{"targets": ["tissue"], "num_classes": 9, "mlp_ratio": 2, "head_dim": 32, "pooling": "class_token", "loss": "cross_entropy", "muon_scale": "match_rms_adamw"}
Rows from block 11, named by matrix and row number. Rows with one number belong to one neuron. Each number is 50 + 12 x the weight over its row's rms, rounded and kept within 0 to 99. All counts start at 0.
# fc1: MLP up (model.blocks.11.mlp.fc1.weight, 1024x512), inputs 120-159
# fc2: MLP down (model.blocks.11.mlp.fc2.weight, 512x1024, transposed), outputs 120-159
fc1.935:59 47 27 70 39 44 48 20 38 41 51 66 49 52 49 54 50 54 53 85 62 57 40 58 69 55 62 49 65 51 62 56 66 61 51 56 54 47 67 59
fc2.935:51 39 71 50 80 52 38 40 42 63 64 55 39 37 53 49 33 44 66 63 40 44 45 47 46 54 49 51 46 30 41 18 71 46 62 36 37 57 38 60
fc1.936:38 70 57 49 42 46 43 66 28 75 58 42 60 28 44 50 34 49 43 55 52 52 50 40 57 50 51 41 52 52 52 48 50 50 50 49 33 41 45 66
fc2.936:54 38 67 52 52 40 55 64 39 30 50 40 55 48 33 49 64 46 68 59 66 53 49 50 37 63 41 42 61 39 54 35 44 63 30 42 36 48 41 32
fc1.937:53 52 47 45 58 56 53 70 59 31 54 68 67 51 63 45 59 33 52 45 61 43 59 60 53 44 39 85 54 40 50 41 54 50 39 54 35 30 35 65
fc2.937:38 33 52 44 00 53 57 73 45 55 29 52 51 38 36 53 59 52 31 34 45 63 51 58 59 33 74 38 45 59 58 44 53 52 49 42 42 48 33 65
fc1.938:45 60 46 50 68 65 46 67 50 58 50 52 41 56 43 41 57 52 61 57 81 76 35 58 39 50 50 56 30 66 68 59 44 57 59 43 45 58 48 65
fc2.938:63 60 66 50 00 39 64 47 52 47 45 63 48 39 50 67 44 42 35 43 61 35 46 66 48 58 49 39 58 39 44 31 46 52 57 42 51 49 27 66
fc1.939:29 62 61 24 36 70 50 56 54 42 47 51 38 48 47 31 55 59 42 52 74 40 49 45 54 56 67 38 48 58 51 63 65 29 61 49 42 61 47 50
fc2.939:69 28 54 47 16 61 54 74 53 55 71 50 51 29 37 73 66 46 58 27 66 52 51 67 31 59 31 41 66 55 45 37 45 52 51 49 56 60 64 58
fc1.940:29 58 55 49 34 41 56 45 52 51 47 59 43 65 42 58 56 52 36 52 26 41 47 30 36 70 18 59 24 30 49 66 47 50 69 52 42 51 37 51
fc2.940:54 33 56 40 71 51 45 60 48 46 24 40 61 53 60 48 38 53 25 65 60 53 44 58 51 40 52 41 64 63 48 52 54 54 50 57 62 47 23 53
fc1.941:61 34 70 40 53 54 62 34 40 79 56 38 53 36 62 37 56 50 50 60 82 49 41 58 45 46 74 57 60 31 44 62 45 54 44 46 62 42 50 70
fc2.941:43 51 39 55 34 38 31 65 72 47 60 48 44 43 56 41 53 21 52 62 33 52 74 58 38 33 46 62 29 63 69 41 64 49 79 63 51 60 35 44
fc1.942:53 34 48 52 59 50 54 51 44 59 41 39 45 56 61 59 35 37 40 64 48 47 59 41 37 39 48 66 53 35 47 61 66 57 44 77 35 38 55 33
fc2.942:49 52 47 63 33 41 47 54 45 39 56 65 59 36 29 65 31 45 42 33 58 64 66 56 44 51 42 52 34 38 55 53 67 48 66 40 45 48 34 55
fc1.943:40 52 49 53 31 49 41 43 41 33 38 49 58 50 40 51 59 63 50 58 30 43 70 58 53 62 41 40 40 52 21 52 55 36 44 68 50 44 42 50
fc2.943:50 40 48 77 81 62 56 45 46 75 40 45 49 63 54 57 45 26 66 56 64 61 47 43 47 66 52 41 32 56 65 58 76 50 49 54 55 70 72 61
fc1.944:48 53 46 71 37 39 56 52 56 84 58 52 20 36 22 31 45 45 80 51 70 48 54 55 45 43 54 51 51 50 59 70 42 46 44 17 39 40 60 53
fc2.944:52 47 55 39 24 58 36 59 54 25 62 49 49 48 50 38 57 55 35 78 49 46 57 66 52 62 61 50 43 49 51 38 57 47 68 48 59 45 34 70
fc1.945:54 62 52 49 63 59 43 50 51 68 50 67 45 34 40 57 35 56 47 63 57 52 50 60 60 37 53 61 44 45 47 42 45 55 67 70 43 59 48 76
fc2.945:51 29 33 55 38 68 62 58 53 54 60 31 32 38 63 72 59 53 75 16 53 51 55 33 39 52 43 47 68 55 24 60 41 55 64 35 40 60 70 36
fc1.946:58 57 55 34 42 50 48 49 32 53 33 58 32 55 36 56 37 52 40 59 40 40 27 62 63 59 71 38 51 58 59 43 26 30 61 46 39 48 51 48
fc2.946:54 65 43 54 20 37 42 57 33 40 28 66 38 54 56 33 60 47 79 62 30 52 41 60 57 42 50 66 71 64 39 72 51 52 38 56 51 79 45 44
fc1.947:59 53 47 56 35 50 36 30 45 64 64 66 68 55 58 63 58 55 37 43 47 47 63 51 36 52 60 59 46 34 60 46 44 38 41 54 51 38 51 57
fc2.947:48 58 46 48 65 39 46 63 43 56 99 45 64 67 29 48 67 56 47 52 62 64 43 67 50 49 50 60 38 60 61 43 53 47 62 46 55 34 28 50
fc1.948:34 65 42 64 48 66 32 46 33 58 70 65 33 55 49 66 55 48 56 51 51 54 26 28 39 29 60 39 58 61 70 59 76 46 33 61 48 46 37 56
fc2.948:45 50 59 45 54 67 50 28 66 53 68 53 62 47 46 63 48 48 48 38 54 37 46 23 47 58 51 51 45 39 56 27 55 59 58 59 42 53 59 37
fc1.949:83 53 70 57 62 65 62 58 40 42 49 55 30 48 58 39 36 32 58 53 74 58 64 53 57 48 61 52 56 61 49 42 36 61 43 84 52 26 58 31
fc2.949:56 69 60 55 43 51 45 57 64 59 50 41 38 46 36 34 47 76 33 42 52 61 53 48 42 71 59 59 42 71 30 42 58 45 49 37 26 60 65 53
fc1.950:53 36 41 51 50 45 42 54 75 51 71 31 61 58 33 59 60 41 78 56 46 49 44 62 40 35 46 48 58 45 54 46 22 39 49 36 47 57 63 35
fc2.950:41 66 65 49 69 21 46 44 53 70 99 69 50 51 70 40 58 48 65 61 50 39 54 63 57 50 42 46 44 52 46 52 41 54 48 50 59 56 59 47
fc1.951:51 44 52 25 54 51 37 53 46 52 38 67 49 51 52 42 49 58 66 37 36 27 75 39 71 74 44 28 35 58 52 64 26 50 57 48 61 46 56 45
fc2.951:57 59 39 39 72 50 41 36 56 47 25 50 56 56 36 50 47 37 30 56 67 63 44 67 37 32 44 65 51 65 63 48 72 49 55 46 63 58 37 49