{
  "arch": "vit",
  "dataset": "stained colorectal tissue patches (NCT-CRC-HE-100K)",
  "targets": ["tissue"],
  "head_dim": 32,
  "init": "trunc_normal_002",
  "nesterov": true,
  "lr_schedule": "cosine"
}
Rows from block 6 of a small image classifier, named by matrix and row number. Rows with one number belong to one neuron. Each number is 128 + 24 x the weight over its row's rms, rounded and kept within 0 to 255. All counts start at 0. Numbers have three digits each.
After each neuron's rows are labels from the 100 images, of 14976, where the neuron reaches its highest value: "patch colour" is the nearest of a few named colours to the mean colour under the peak; "responds to" is what is common among them. Only what is clearly more common there than usual is listed. The data: stained colorectal tissue patches (NCT-CRC-HE-100K).
# fc1: MLP up (model.blocks.6.mlp.fc1.weight, 1024x512), inputs 412-511
# fc2: MLP down (model.blocks.6.mlp.fc2.weight, 512x1024, transposed), outputs 412-511

fc1.444:124118124128118116140143081159154164096132134120125158145121091151126130142148118162107135088085110099132120099139164134145113068133154081140143140170159099175112091106129080095110152119124120091115146094124122138131107171118123110092130133113155117140164106126130131092116132142159159098079171098139
fc2.444:168130142130162169122147143092129114165166131147109124128149140114153100093101149116134138151146177139153118120105107147126146182145159111144108111173095141109141136136106154137159151132119156094154125098147174153099107140138142142149162136124118107083137138156125126101115123148125105158105156135148
patch colour: white
responds to: tissue: smooth muscle

fc1.515:109174110131126131152137149139159144136144110118122166103170135082116115128094130090182162133075121112092122121167135146151139133135112169095125134136124163154132130164142133132092119077153121150108146152134148114187133133108132139144161135141134156117092108165101137122163122120129136168158114154159
fc2.515:109090137186142099145132117136111106116094115182143104177138136148124162139133162114113111104148148134088148127133142130155138134159083109118139134077118108160140107104108157078126132133110110104154120143152115124131124130168087090129140128141123151142150149135131148084147145134110108137111147091099
patch colour: white
responds to: tissue: mucus; tissue: adipose tissue

fc1.383:148127137108146128103103127113119110150105112130134085122131144140127122137132137140132141063075101095115126107110113102125068097100121137170139098108141141069131144157099137097112125106155171141125089118153129139174127164132152141127145149148139119141106114163118108135151158136124106124134129099111
fc2.383:126101137177103144126158112155131105154123118124158127152142146107129162177129107120140143124128149157147122151167154142098139133136112123091131112101141152128134142117144149107135154153124111080134147116085128137114121131114122100124166118118144145143105098086141131117123138131140130138109119124159
patch colour: grey; brown
responds to: tissue: mucus; tissue: normal colon mucosa

fc1.669:106118105140104109117113123099143135124149082099183122135135102165127095178138147069109097118148111168137090116138094164125114137128147122086148165167114150123135112139149092110109075137116171114142116115139096124092140112163149131093131118132155106119139101104138112139117112123106107154119152175137
fc2.669:145119143143111186125124145124113094114106157168108111146149130107158154090149102118118122109115107142112186163104124130123123106140155137135107118107134123124105137144128128113103149107101139157144145134104148145149115093141138090183114146109110130091143120167119091151114093160135128137090104107103
patch colour: red; brown
responds to: tissue: smooth muscle

fc1.715:144151114141159129112103141127115128137054139108131119136158152176128147165138154134081128105132160104178158138135112169152140126146096171138106124129161126107118101089109139137166114148159141144120114160160146104125139098127132155110086113137132141095111113151095140146135121137120093120107143083128
fc2.715:133153142137126117147123101145188146126173108106148142116081134119117116105105122121135143122141116158132125107133113084124083119108121161150062109108107127145141137166122146117140166080144126123114119125110105141134098130124121101128116125182124124121094098139112092153139120105159169107140094124165
patch colour: brown
responds to: tissue: lymphocytes

fc1.346:128131134139146117135130127106153103144159126115084136123153132151108099079134108103165158126121105144141126158165096154108111056059110118095166119085164121121152129099125147141090123120138167120167151114099127145110149125118150166122086116131109165138114123164131098093138132082135137073106103107103
fc2.346:143166147145139141114103117134096131128126137089177104101127118117098127116156208140115084137118161129100148115173165098108128116154126103143175134138092128148117112170087114112101150103130140117109151155154135135132148121077092122115101136144135100088122117127123172136112119166123112118150159167153
patch colour: brown
responds to: tissue: normal colon mucosa; tissue: tumour epithelium

fc1.735:102143140146108109112139127137131092168115153113122129100087131121111157096135159131158112112109109119149140104103149140100098117105138097130114108139145159130118106099106147142128121123139098167162094118120151127112114140120147110114141069154118138153119102110092100109118131122105124123144107169143
fc2.735:124152131109074137113120114125127154116154092084128131143162143131140137129147156130138137120132156172156113148132107112148113139102124069113129146090120152135154157169152102112094109124105112093134157114101110146143106105126093142138117119104100139130079130139143177110155151086162147137134119093168
patch colour: purple; brown
responds to: tissue: mucus

fc1.206:120134165132137147110155120145154101121114103121090170115118146116155082125153134135140148148146109183135150099119143102173111084141119155109135125107130128136117116144166148122125142094162158139145126109098123138079123126184166126112139131130148161121095122122158105178138088114127123172157102132145
fc2.206:155145128133133150126123169116134143144132147148138095122101152112141152119104142127131125109085162109105126118171135135074141148129111125153149122128123119088129120111148150141100124104132123115096140102170135136111152128107050120154141146134135127110144109138098168117105130105127142111151124151072
patch colour: white
responds to: tissue: mucus

fc1.324:172149132098145128152149149065186149122104120131162087188132147193142091158101090132181138107110114102116135101139083156079106139097142109156092169076111124091139131151086095098145123162129108116114123134136134146107131127122103074163123143220130140111117105163176174136125198085118126121127095121127
fc2.324:128119143158125131150106202147124112138123111115098123117139118120135139136142136142114093121120110120126128135123168145136179154176128139080130143138108103149138088139129138113115099077099125091115109114132140096126133097156081174175101162089136125124133130132102121150156131133181166124105138143175
patch colour: brown
responds to: tissue: tumour epithelium; tissue: normal colon mucosa

fc1.83:100141134128144154159156104113110133159135146138128147149120143089128090091140108077196149188171160148131151111116124141112169108147102121196138128180130108148139184171138124063111142128131159110086152099110155140126104153147154150144090131090135153135118091103136152155125153122106135101133091095130
fc2.83:122128171125123124125108123152156117093143149091104141127143104146120164154090155143133152107083107108086160167127142159146100136124132097095093081113118138089108141082109138143097119133143127138107121132122151180122107083109154082113117139131096129159128122157158158151157127135160150121134199149132
patch colour: purple
responds to: tissue: mucus

fc1.542:106146106103164097147085146104114148167126109150124135134087133109116177131151125146128161099144135117153123127142165137136137134105127182119123147102141113142142077144133126122125117164166108099107131151130137133156137132079152133145145123133131166147129152154076132101170123147106133131135151117125
fc2.542:105158114163103172111135145101122150119144133119139090114096128173092132055081111134085092158113156150119154109109075124171157130138126129114126150161136137151173145093088150141105093094129137133148109131130133079149100112119131202122157129166161076187113129117128121111155121102133127103112155165124
patch colour: white
responds to: tissue: mucus

fc1.133:174125116163161146108099159151178102149105111099147117124096133117177121097161122112130137104120119140102111120113081123137145110131109145145120111151094101090178135158155157139155119100111163167102133113123161136159146085149145110090104151105088155123096094129099129130158147065149148127113139128126
fc2.133:143108126080133119149166126116105168123149171147117177111099118099114120110126121122091140097150122103105123140155107118081134119150111155145108138132166160102146116114127121119125131122173105092109172156127093134119120139146130130152139133125132115120137145140156116107094110136099116092125214125150
patch colour: grey
responds to: tissue: lymphocytes

fc1.61:113083124130147133146140144164096136135115122136171123144136143141116130142121089124162146101076113140120097102118117178135171145112112121114083104143171104113104102123151115117096104145107101165154094092122136126144152146143127119103134114154093142140130143139099123104130103107113104145112168110144
fc2.61:099188093135061133111173094103146102138173112102109122134103139080158157101117185120082103126160153111114132148143114111150081109169104150150154156124090138133142109145139114153131139132114129088116140132122096145156169141128094145138125138102157112144119088145129127136139079170150119113137106159116
patch colour: pink
responds to: tissue: mucus

fc1.130:092116136155136113149125123163158137147098182082143188140153152095147124148126140134174090133115111121150150153106143112129139162178124124160163093111128114112136148097136119121155145114164121133152110066128113128146122118148088110094108166090147136158154111130159145141082144143129115132117151083143
fc2.130:117143119142103108118100134065102106121099178126116069100151104125122126077100084110115173134149138120097170080124145123101118124144144158120142158126123144144137126162115109146134098127088145121113114142195156113140123160112128115156164114137108125129118155137113135104148139137094167143131126127144
patch colour: grey
responds to: tissue: lymphocytes; tissue: mucus

fc1.382:141155117105116129082169130070144159149143107137102122160102164136190117114150100136179138154117163176169115146097122131124115123162109111174139120112136118120119121160112091111142122167100101127105161141137127098127141177079165046166128146155159087132146123155116130111146116111142110133120151156144
fc2.382:148127106128098090153149131134126114138141130112113162157105175159101129154153128171117111078154071127113136129125151141138137089126140138154108112176101151109162141087126152175094147128133113136172166125115151129093108111143146121108136127041137141073119096140108152131132120107136129144140136133108
patch colour: red
responds to: tissue: smooth muscle

fc1.165:117158108191107096102160168150176169138151162148098086130130106134118145123130142118110113118105075067148092088123146175142116108139110103134176119125120137142104127140077150087057146142111169108112142164151124136108132097138148127109141116141142142143097177098120103171111113106136123104123101122096
fc2.165:121129126139157169166107112151100081132122098139115144126154137124084108128147115116103103170103134205168098135104093087121129113126117095153099113118104128137094144133170093110154138113123121167175142138105120142135142134145133153113126121126136128132142135151157153109118155115151112124089182162104
patch colour: brown; grey
responds to: tissue: lymphocytes; tissue: tumour epithelium

fc1.643:148104138112173156105160129146149122094154094129126128113127119145147150174091140156087116118167095125117108067082118159133121170098141125161069125118095126125124162111156105157110115105146134104102142115122123120136125112161137150091162112120127154154141131150151158144094117112150122139126143166157
fc2.643:147140142138111151164099081121097163093108153153112136127160102122143133133170176126145146115095161126170135150126162116119082136135128170101121122160140135132125090144122127133130141111105138164127107134128133199138129160085074110133154124122157113132112119119132115110144138127131110130119141071130
patch colour: grey
responds to: tissue: cancer-associated stroma

fc1.667:154141115144148141155144164101162142140128142109087135116129151112149127153099104105121132129175090137128140114122118099128120145155170135145105120128081099104118128147174128122095108110114151111133129111119100119101071083158155097138155119128132111117092136132156102182104158101107114117115187152121
fc2.667:139112139126135089131138122120072146141123124123161155088149150141157123096136129150162109115138156110096124104139152104097153108125128153171141091141103131087126112137132090113149093138164120166072124130159073149169180146091112135091112133119074106099138110133122111115120133113161133096091224095150
patch colour: brown; grey
responds to: tissue: lymphocytes

fc1.242:153133120110119153151144140123123130156136134084123164155167174064154120089109123187134140133158149112122119170113133136176108152139104103134098122128088127119161071128122137122142149102164114109156122146137076094113106134152126107156101104152101129138120107136122132114129134111095117110167162146149
fc2.242:092145082133100143129156121165093121066106111164114119135098110123129125142170089076123132158172166123124161103136137092114139118117080134128195152125128163123112182111146136133127147152111125182121109129133159126135143139073113115151166138081100140131112148110112124118104105144145136153119094130126
patch colour: grey
responds to: tissue: mucus

fc1.734:120116100129164127102131162135142129171149104126136131138128137116118129125089127116113134115136093134126132135131121117123111119135118099159101136156158077194160111137160136170119125128171135113142119145135150166164133122153096120122152144110092124129074122129141088108143160177126151135108102136143
fc2.734:145138144129136111100139077112104120112142137149108151147124132136091136122146121121170138169145123149147092117132080149098129111137104170154119107099117152099090142139066118138104114144125160154161149115119140120116118109109133144105147098170134138143164144133130164141108155106104127124118112133132
patch colour: brown
responds to: tissue: tumour epithelium

fc1.580:142133120121150142103150124108136163127168117106144148133120154111135150114088067128145088144143119128093136114105150128111118121120137154178108139147130147142115144134119085151110133169089129126107102153086126157088142121117158142098167116147125145128093152154105128161121130140117126097109106123121
fc2.580:117106122103134121125142166074134127113151123120145088120134114148122117150097164122161155117129127126107127144117127100161076127120095159083167113110108113148134116098126100097135122190127150115091065118094120138172091137117132099134157084108130099117149152110146103082116157118097151170088084118128
patch colour: pink
responds to: tissue: debris