config.toml
fused_qkv = false
conv_stem = true
init = "trunc_normal_002"
Rows from block 10 of a small image classifier, named by matrix and row number. Rows with one number belong to one neuron. Each number is 500 + 40 x the weight over its row's rms, rounded and kept within 0 to 999. All counts start at 0. Numbers have three digits each.
After each neuron's rows are labels from the 100 images, of 14976, where the neuron reaches its highest value: "strongest on" is what is common among them. Only what is clearly more common there than usual is listed. The data: stained colorectal tissue patches (NCT-CRC-HE-100K). In brackets: how many of the 100.
# fc1: MLP up (model.blocks.10.mlp.fc1.weight, 1024x512), inputs 206-308
# fc2: MLP down (model.blocks.10.mlp.fc2.weight, 512x1024, transposed), outputs 206-308

fc1.195:478468479496556521507456453577529502524473510521548449463526572476487540479474471490460519458466414472469509455531522543465495515491467465541552427460531409510438501423480491446508548491444533564440499501449527449543485542457482509529467578501506463526487519487497493530492517510514538445511533489383455521513
fc2.195:501547571470438533443513587472468453510475504538511547501502501517484452494564524469549479588530541507476473484578485449463467506463486518428548567564515571464427501491496442530549448505563503536576487501527410537461494524527559460611518439550486514490526465533481523455466509469492488491467528490543515485464
strongest on: tissue: smooth muscle (53); tissue: normal colon mucosa (29)

fc1.758:478459495513492469508524464485431347488573482495456477487477511456465462491481484531511571487532489489566496414542425526481530462512531422449508535605567531562507424497462433498573478559505505511478537521515457458463448508469490514504460459506523531471528471455491491563495489498534495518443499513404504495493
fc2.758:519544512523547473542535479487603518502458465473474468505485547489540516482483498426543475522604549508458469590530535509533485518531470548512491544501473463442499482459403577498392516520479494497501463522576474519491592491625520445547484520495521471493542524389464541390485516478445523508541530458481538513533
strongest on: tissue: mucus (53); tissue: normal colon mucosa (33)

fc1.418:520482484435507505461566472515494529507484475549512525551508505478494445514488453545521543474510507564535514427459537555425491535431491446540540496518474460513479561529479474539517456526524512491464521546450556456491480485509483451420459583501510453561491535471462452482499526520405556518514459531460478526514
fc2.418:514546472521523495530432496520583483504546550508504526536542543537465510484514427492451492519446521503504465511510502436450500488503479494472515509470533527463516557439520499494535531436502524452520494514491528541477473549435474519464481497524512453462524437502494472492456511466499489456503530568482462445476
strongest on: tissue: debris (96)

fc1.659:545493509464465451513499514542514521468488488462484472562436452465488507479475416499570454501500501519456454485505497491549530492498439443454503466497522485450492481528493488446475548512495530450480451570453482508480581526524488503492491524478481533444520533466597536518464458525470499480499532472476479521472
fc2.659:534544518525481482513490462525553524503548468616507396553521502531458580441521494521472458473539404549614558525575533421537537513499515485505499455502438462519513469433483554491541499502523502559496546476527441512422411495541449541561510446509462430512506510475486537504413478555554471440470491528524510460505
strongest on: tissue: mucus (50); tissue: debris (46)

fc1.287:551470484444457510503508499475574532521508530484519508411445547553489443468535467460492458534504474592527555490531484496459442541475456554454486489511475527492467493515531485547433504439535449508478505521533501473468485531515481531528515492554554531460447533461485526545499466506504512491388433464519522448505
fc2.287:399472512523531500545532507502474481485446570483515507517507576485488507530526543601514548428452429499483472527521538499490529463482513532474467464481550542490466426467465529532375490592551505512489542505537472444512540459479502471485482436505514484541543458450555508522465521503560416534488547469549564507481
strongest on: tissue: adipose tissue (76)

fc1.650:437438459555456525511520457505512503472465607494521512520470457530550482524512521498511472464479527553489522486463530483508581485488563458507597477527558529512399492460466452504474485430502495518469484511511457464473546456437465536546573539463464475550507511474533500457526555602509509509513472449479477437513
fc2.650:549481521381404469447530554432506510555476456449475471495500482508448478481481470460560513543476469479439512456511520473469491494551473513487511518562509483528531499512381494484506526454512521551507529504544615505510501501515525467520441487533521517432475456548453529506475528545524426531493548454461491431513
strongest on: tissue: debris (99)

fc1.321:504492506462535513486603426498496472492471445530533610498578517466532465500463552513511477478448448506522552558504492421481460525567556445449514529516562509546607524549434468453518500484555528439403479480489499505464497491505493532529466550530561406495539516474490585458524497457521518438580510479494528424526
fc2.321:512519456550490477491442525518544566459578475535474478482530406514466482538495467444528467551499517442445487558450556459572485471512513529513506526569511534551467497543511452494529480515513478516519459484561494519508531514532468484534526535453396492460442483489505468509554475517525485479483478422598479499554
strongest on: tissue: tumour epithelium (58)

fc1.373:539490483506533557539442500505521489481505682490497496460492538461520501564444517582506558475490461494469439458449469504562477467462472468521525417491525594476554501451577536443557470529390524465477508489451469525428476513526449531621435471496509447498492555456540470440431463517496456500447530566457485444456
fc2.373:483535491472472483478469486501531493439494438516486482542484442415436456458523478459492559494483522553533500493494489449506521526505496506540466571548501480502529558419510502489518523478529554529514495456565431550497518543401506523497537519559489516527462461488502479561518477459519532449590454526518535567495
strongest on: tissue: debris (97)

fc1.175:449563549558524530488521465478434438533586461471510488502484505531481447458558465576494499494501440502472559416456401541498556414412483521404512476491522505522506513511437550541474500494548498547500597472499500411475521457438505463493452512535506538529550467521410484476469528503541529519530442511552514501454
fc2.175:425494447475516470508493453486457561520482483484509474486452533459493475473506471484481515508521529508395526520499481525471500531515534521552457500475522570470554522488552493592374472508471505486480494479508501533541473538483416555472538440487574514477510515513515468450467519414552522551448523514570487528460
strongest on: tissue: adipose tissue (91)

fc1.689:529521534551492541566529478546514492547523461413523523474522451514510482490434507493507483455503490448474481530508546531473457512455511520496506527478420475473484466502532442462450532467532521557475450480537549518493544471510420460532449489462458521475522539524590524537450510496466497492441486477531562445483
fc2.689:534444490500520471440489489541479577473502523530510405531459528517483526483492482543514545523534522533518497587501520514517497424519475440560465492477552510456490456507439547499561536547474509450440536478517464509526449507524498483426520482562468505507482535470466474513513427494519452556468524554501476505490
strongest on: tissue: mucus (55)

fc1.139:423487528400533536481471554493520546494517466541595543552525451490542483496497489515477538501554495533501528517446520439497485507510504485516491539476493467497605530514507426492483466472510429506516515524512518506531482513553558496418501520525463508438483412523488467469517555458463448465506486519539490486520
fc2.139:537468541528451443503532492507478480465490527398458501483511541448453470489492433505536520557439483430477550524514460559543483502513477462505509503499573489486494491568438494485427480507537565479494551529532406430467490464428546521473509503422534541531441518487493491552518494515511543501486455452514506580554
strongest on: tissue: debris (65)

fc1.624:535507506556458559474514498531484400420492580463514442507565452453472439473457484556555459507477475543539526467462531516502489502473509502477510508574554538524491493522508456564561511475454495514590439452526542497519503475476485488552479534460561521498454542528545467474538536474515485517440434492417500506500
fc2.624:439482527523527489531484472513505571512448536513540483479481496532543517536481529551467465502555488525438511540492585462557540514476478528457452523517464454549460532523493527448505386476577505494480531544521567470489494560461502484574457482569528454479472467459502550508526491521516521491539551485440409558458
strongest on: tissue: debris (93)

fc1.518:478486513454493502498485491486458482468466491488486500482500486537474497513536493465505556447437478552487494493566421497482502477528491548430547528498500456478503522508497505535455508422495486468478515529527445499564475526442502543545469544523508506478461517526457511520449462534514534498441548531493484481500
fc2.518:501517470539515493481568541405491539483509510482506527480492511471456454457475446411571480563432541524531535520431498459521500474533521478493523484442487491489505515535491524467455516499498477511535447482413616500525463504464504532481425461548457537457506502488567484520491452469507513506571540468528477413499
strongest on: tissue: lymphocytes (99)

fc1.107:460542570515478476545531498481510446445564534471514533484436547496433441555543536400487507576500433478485510548530478477514480495512498511450511488499438490538513439509489488511505469570499461555552484478479494525526480518518476531474492436630526455426474493484510572552419485516489456490510505415470472540462
fc2.107:516532505521527478499523585469650496501504540565512534458518452503535472490484468481518420442492565526526519556459524530571426506516442492508490470576515479513534436542540482456542513557502483446488514517498462525440512524488493558507409461511519523564501549517466488469522473472557487527548526538392481465507
strongest on: tissue: normal colon mucosa (56); tissue: mucus (34)

fc1.244:531470525465505578524488520448437564519549482575525484427486451504507558451483528433492436463544489509567503447577472580560433543508481486524494435464570535470491529468514487531564473506504500492526551475538436513540506486447527507478574472518541478526548529505476507481535486475498473496475497534488505501566
fc2.244:488494537460502493561527502512585527512493456413520606501491549536524470515490518482433509566488500467509449538567508490500461511496528445462497512437548506471491502450457448492465495548467443460503510501497462503494464558452411462516494505502478479524483481522492565527482553575386440483557516491461496452496
strongest on: tissue: mucus (55); tissue: cancer-associated stroma (39)

fc1.127:524537507526476547551529531547539522537471582397515514539473483558544535480452495494504511432506457465529465422574576503532535452488475496470482544589516454474583462559484489534570450484462531461509485489460465534451465470470472510568488481546536417520439554504529548445547552491478507475482523510459541412536
fc2.127:500481485500526409487575570498446487467537543505499442459489565504481439470514478502484558508483490454505452481528459484464474534501490519480524506496493503437500517463501551487609462472522536533466496527545493442503474521517511496557511516495479523490534494590446466566457454485514457525478521498463490612477
strongest on: tissue: debris (99)

fc1.526:540551513532519493493517522493472459557505465523512526524472571482498538437508496499511495434471495417493420498574478546443504520520521460450481436509498437547466453495435531541535503464481530501572499434473489441571518457551508536557494529516512534463469545496495491457512497513469456565493555445471440492477
fc2.526:462535523510499545510484517475499426479477507523472443487497491459455601536494528448522504470502525534434471505444495495494513488443550513473440512467485503475519432505524481436432467566537493492542509568481443562461516490599492570483472442585486531525569550528511511540567484456453517408523453561512494524478
strongest on: tissue: normal colon mucosa (80)

fc1.290:365487505500486562475505490493480479447500418451547398462526519436520485458508526455572541512464439474499528464567511482442487508503512536512480566531539493491454577434497474521507487540532533559523462502592509526530438540544537561473512529460463562504531537480482509448485476472538533523497511500568541455455
fc2.290:497468477500541438581487478599519546489477506495532488513493485569460475519586506549508479468485461503454477514470464458492541530509538544473464616541452463507553489505511570547552494500461500442379501412492537527453524547511538464492511512517509513519507477487519535500470417445522588447452505475470551583546
strongest on: tissue: tumour epithelium (64); tissue: mucus (29)

fc1.718:544490501454529487493556532508466453536545526512537543523443503530551509480482560442492496498510523488480526530578613507500527516521586423433512455537511466475404513496445445556553546523526489500545513504462513532540568544487540507497508496527455478485551518505470465527510524515511468465519478489553509581494
fc2.718:453485540562516471541445508517454471478489561540386481445391486470434469469457520550433486498519474481518512473490466446567447433513560513557524473480475516538530438547518419535540552462499501399570525542545536438444483473501475456502516492535479419528443530486493492466550467441530437492459556491478486552434
strongest on: tissue: tumour epithelium (75)

fc1.646:495452484562456444540546528513528558507446511522523552453507545545432497556506511537533514497503463482508518507527463437481455484533487469516407493524535532508473553505455570521366479561524431491538507479554441489517508471473476452503500523538418535552481459473500472473470488492505520554419501471488477528515
fc2.646:493540479445538526524488538468499490489499543469449530479503487586568583491533522551567435532446539464530476527514511464460554520525482499490523483512526529534480409465555458449442466454460528460445521425506475410471588493543495442491513492526486480500526513484512528504485509476572447450491439465518555501450
strongest on: tissue: adipose tissue (68)

fc1.463:503527487537483483553490589506550428433533466515500518535531524494527506471481484457510552560442475507513525536478482471589488507517506512466519494545450482473451493517511503559476475530494502570510525500496502482459488500555599443509420465417531497472488505507440501476486505459566550477534542486550545511480
fc2.463:440497474452530532490514477454512519492461530538454469521533552554418480496558487492483505514565531532496552557519480487416476501570508500492469493462562486539473456455591517441447508432499537408561432447578440533528524565440456485453484462500499485462534469534521539500532480462449415514546464475526513495516
strongest on: tissue: smooth muscle (100)

fc1.764:507421437429475500545507464498463528492517449459493507443401554532447534486547428532431508461419512468510512526569501558484507462532461489556490518518565513512497572523498519565499559477460471502482570481491548569531464456507533535459429500536516484470515491529518510558515498519416518529480488494545544452463
fc2.764:572456497562498513483602519531494489465501502455529543474541506545481389571548609591428540478505528562523504467535509522588547491444460506450507511497417483513486519522443435544476532453514548497487487524519556453558515611496485486562415480503571523510495511502478557487554511528482544487480510588551517544502
strongest on: tissue: lymphocytes (92)

fc1.536:554526491477553439495481498518530497435518572477441530506425556557521539509491494523449504448499553519453432468551530524427587510501537488474564541534381474551472584509442477433520478512515495444517473542514458464429508502473471433443530534508484512507390543481468485495522539552414622491461496553470541501465
fc2.536:526506487474499518492473521523544479502522519512487525491525547521479501509522471543446452527510522499465497507520557467491491503494526544436521444529545490466514507500421434457553548476509477551393522538513569481466497478426507511501515473529475477468502441483442432498516470580493507517556567439454453495510
strongest on: tissue: debris (98)

fc1.319:487540499495484412504492400490491516465530551494511428572485531482457468594499555463527426557504500487552537460501465507529458507512479494504497469498446511437554444575511499531490470523518496504535564482527410506551444565500536503540498524512468449517498464528477493457513510495462480487554490551559527517481
fc2.319:483425548397540471554544519506530409512483493453477593459475536528459542447497515448482545516510539517529400492461528510503517489494520539504507480517585456505451480460500524429479524495456500515521445516484511473488494495508430485500463454436484525481552574527505584532479508608542488466503526472510548424502
strongest on: tissue: tumour epithelium (84)

fc1.324:539475451465557406535483455477464449477482608473514508416584480529501394523472531547558460452521461500483605506490528521495476523483529507526520495522484534507509473513480546555548570440598507536452459545510490592520504491526585470510462569521562468499451535513522481557477569530450568480511455396518526538544
fc2.324:512444483520532551512516547466463487533482445517527532520473397499466535486452499509491469510542463492499536471469480484508516460499499500592526464523507550469555458519606508547699523497549422536592498486426480510521463498607470519460497472431458502538494516516499535490517520448523547563499488494561461478504
strongest on: tissue: lymphocytes (97)

fc1.346:497482533484484574544563518579470411430480478530491489587501450484463497554509489557480553480460498488537481451519547564522512415547543447476510592505450541506451489541484513526529524487453508501458484473466491575522486483526507527519556434459506517442481482453497500520442508540456497532475519525492568547479
fc2.346:508468513459437529497473482448514534624546561523495573469487471475532521534493492471492472485502486457503491540439461495519515473524499457451458449485554562471541428401467460455525522487521544570466482480505463455484483491595503580478486511528550531577499508502458436485488465519522455472528523556480498472504
strongest on: tissue: mucus (72)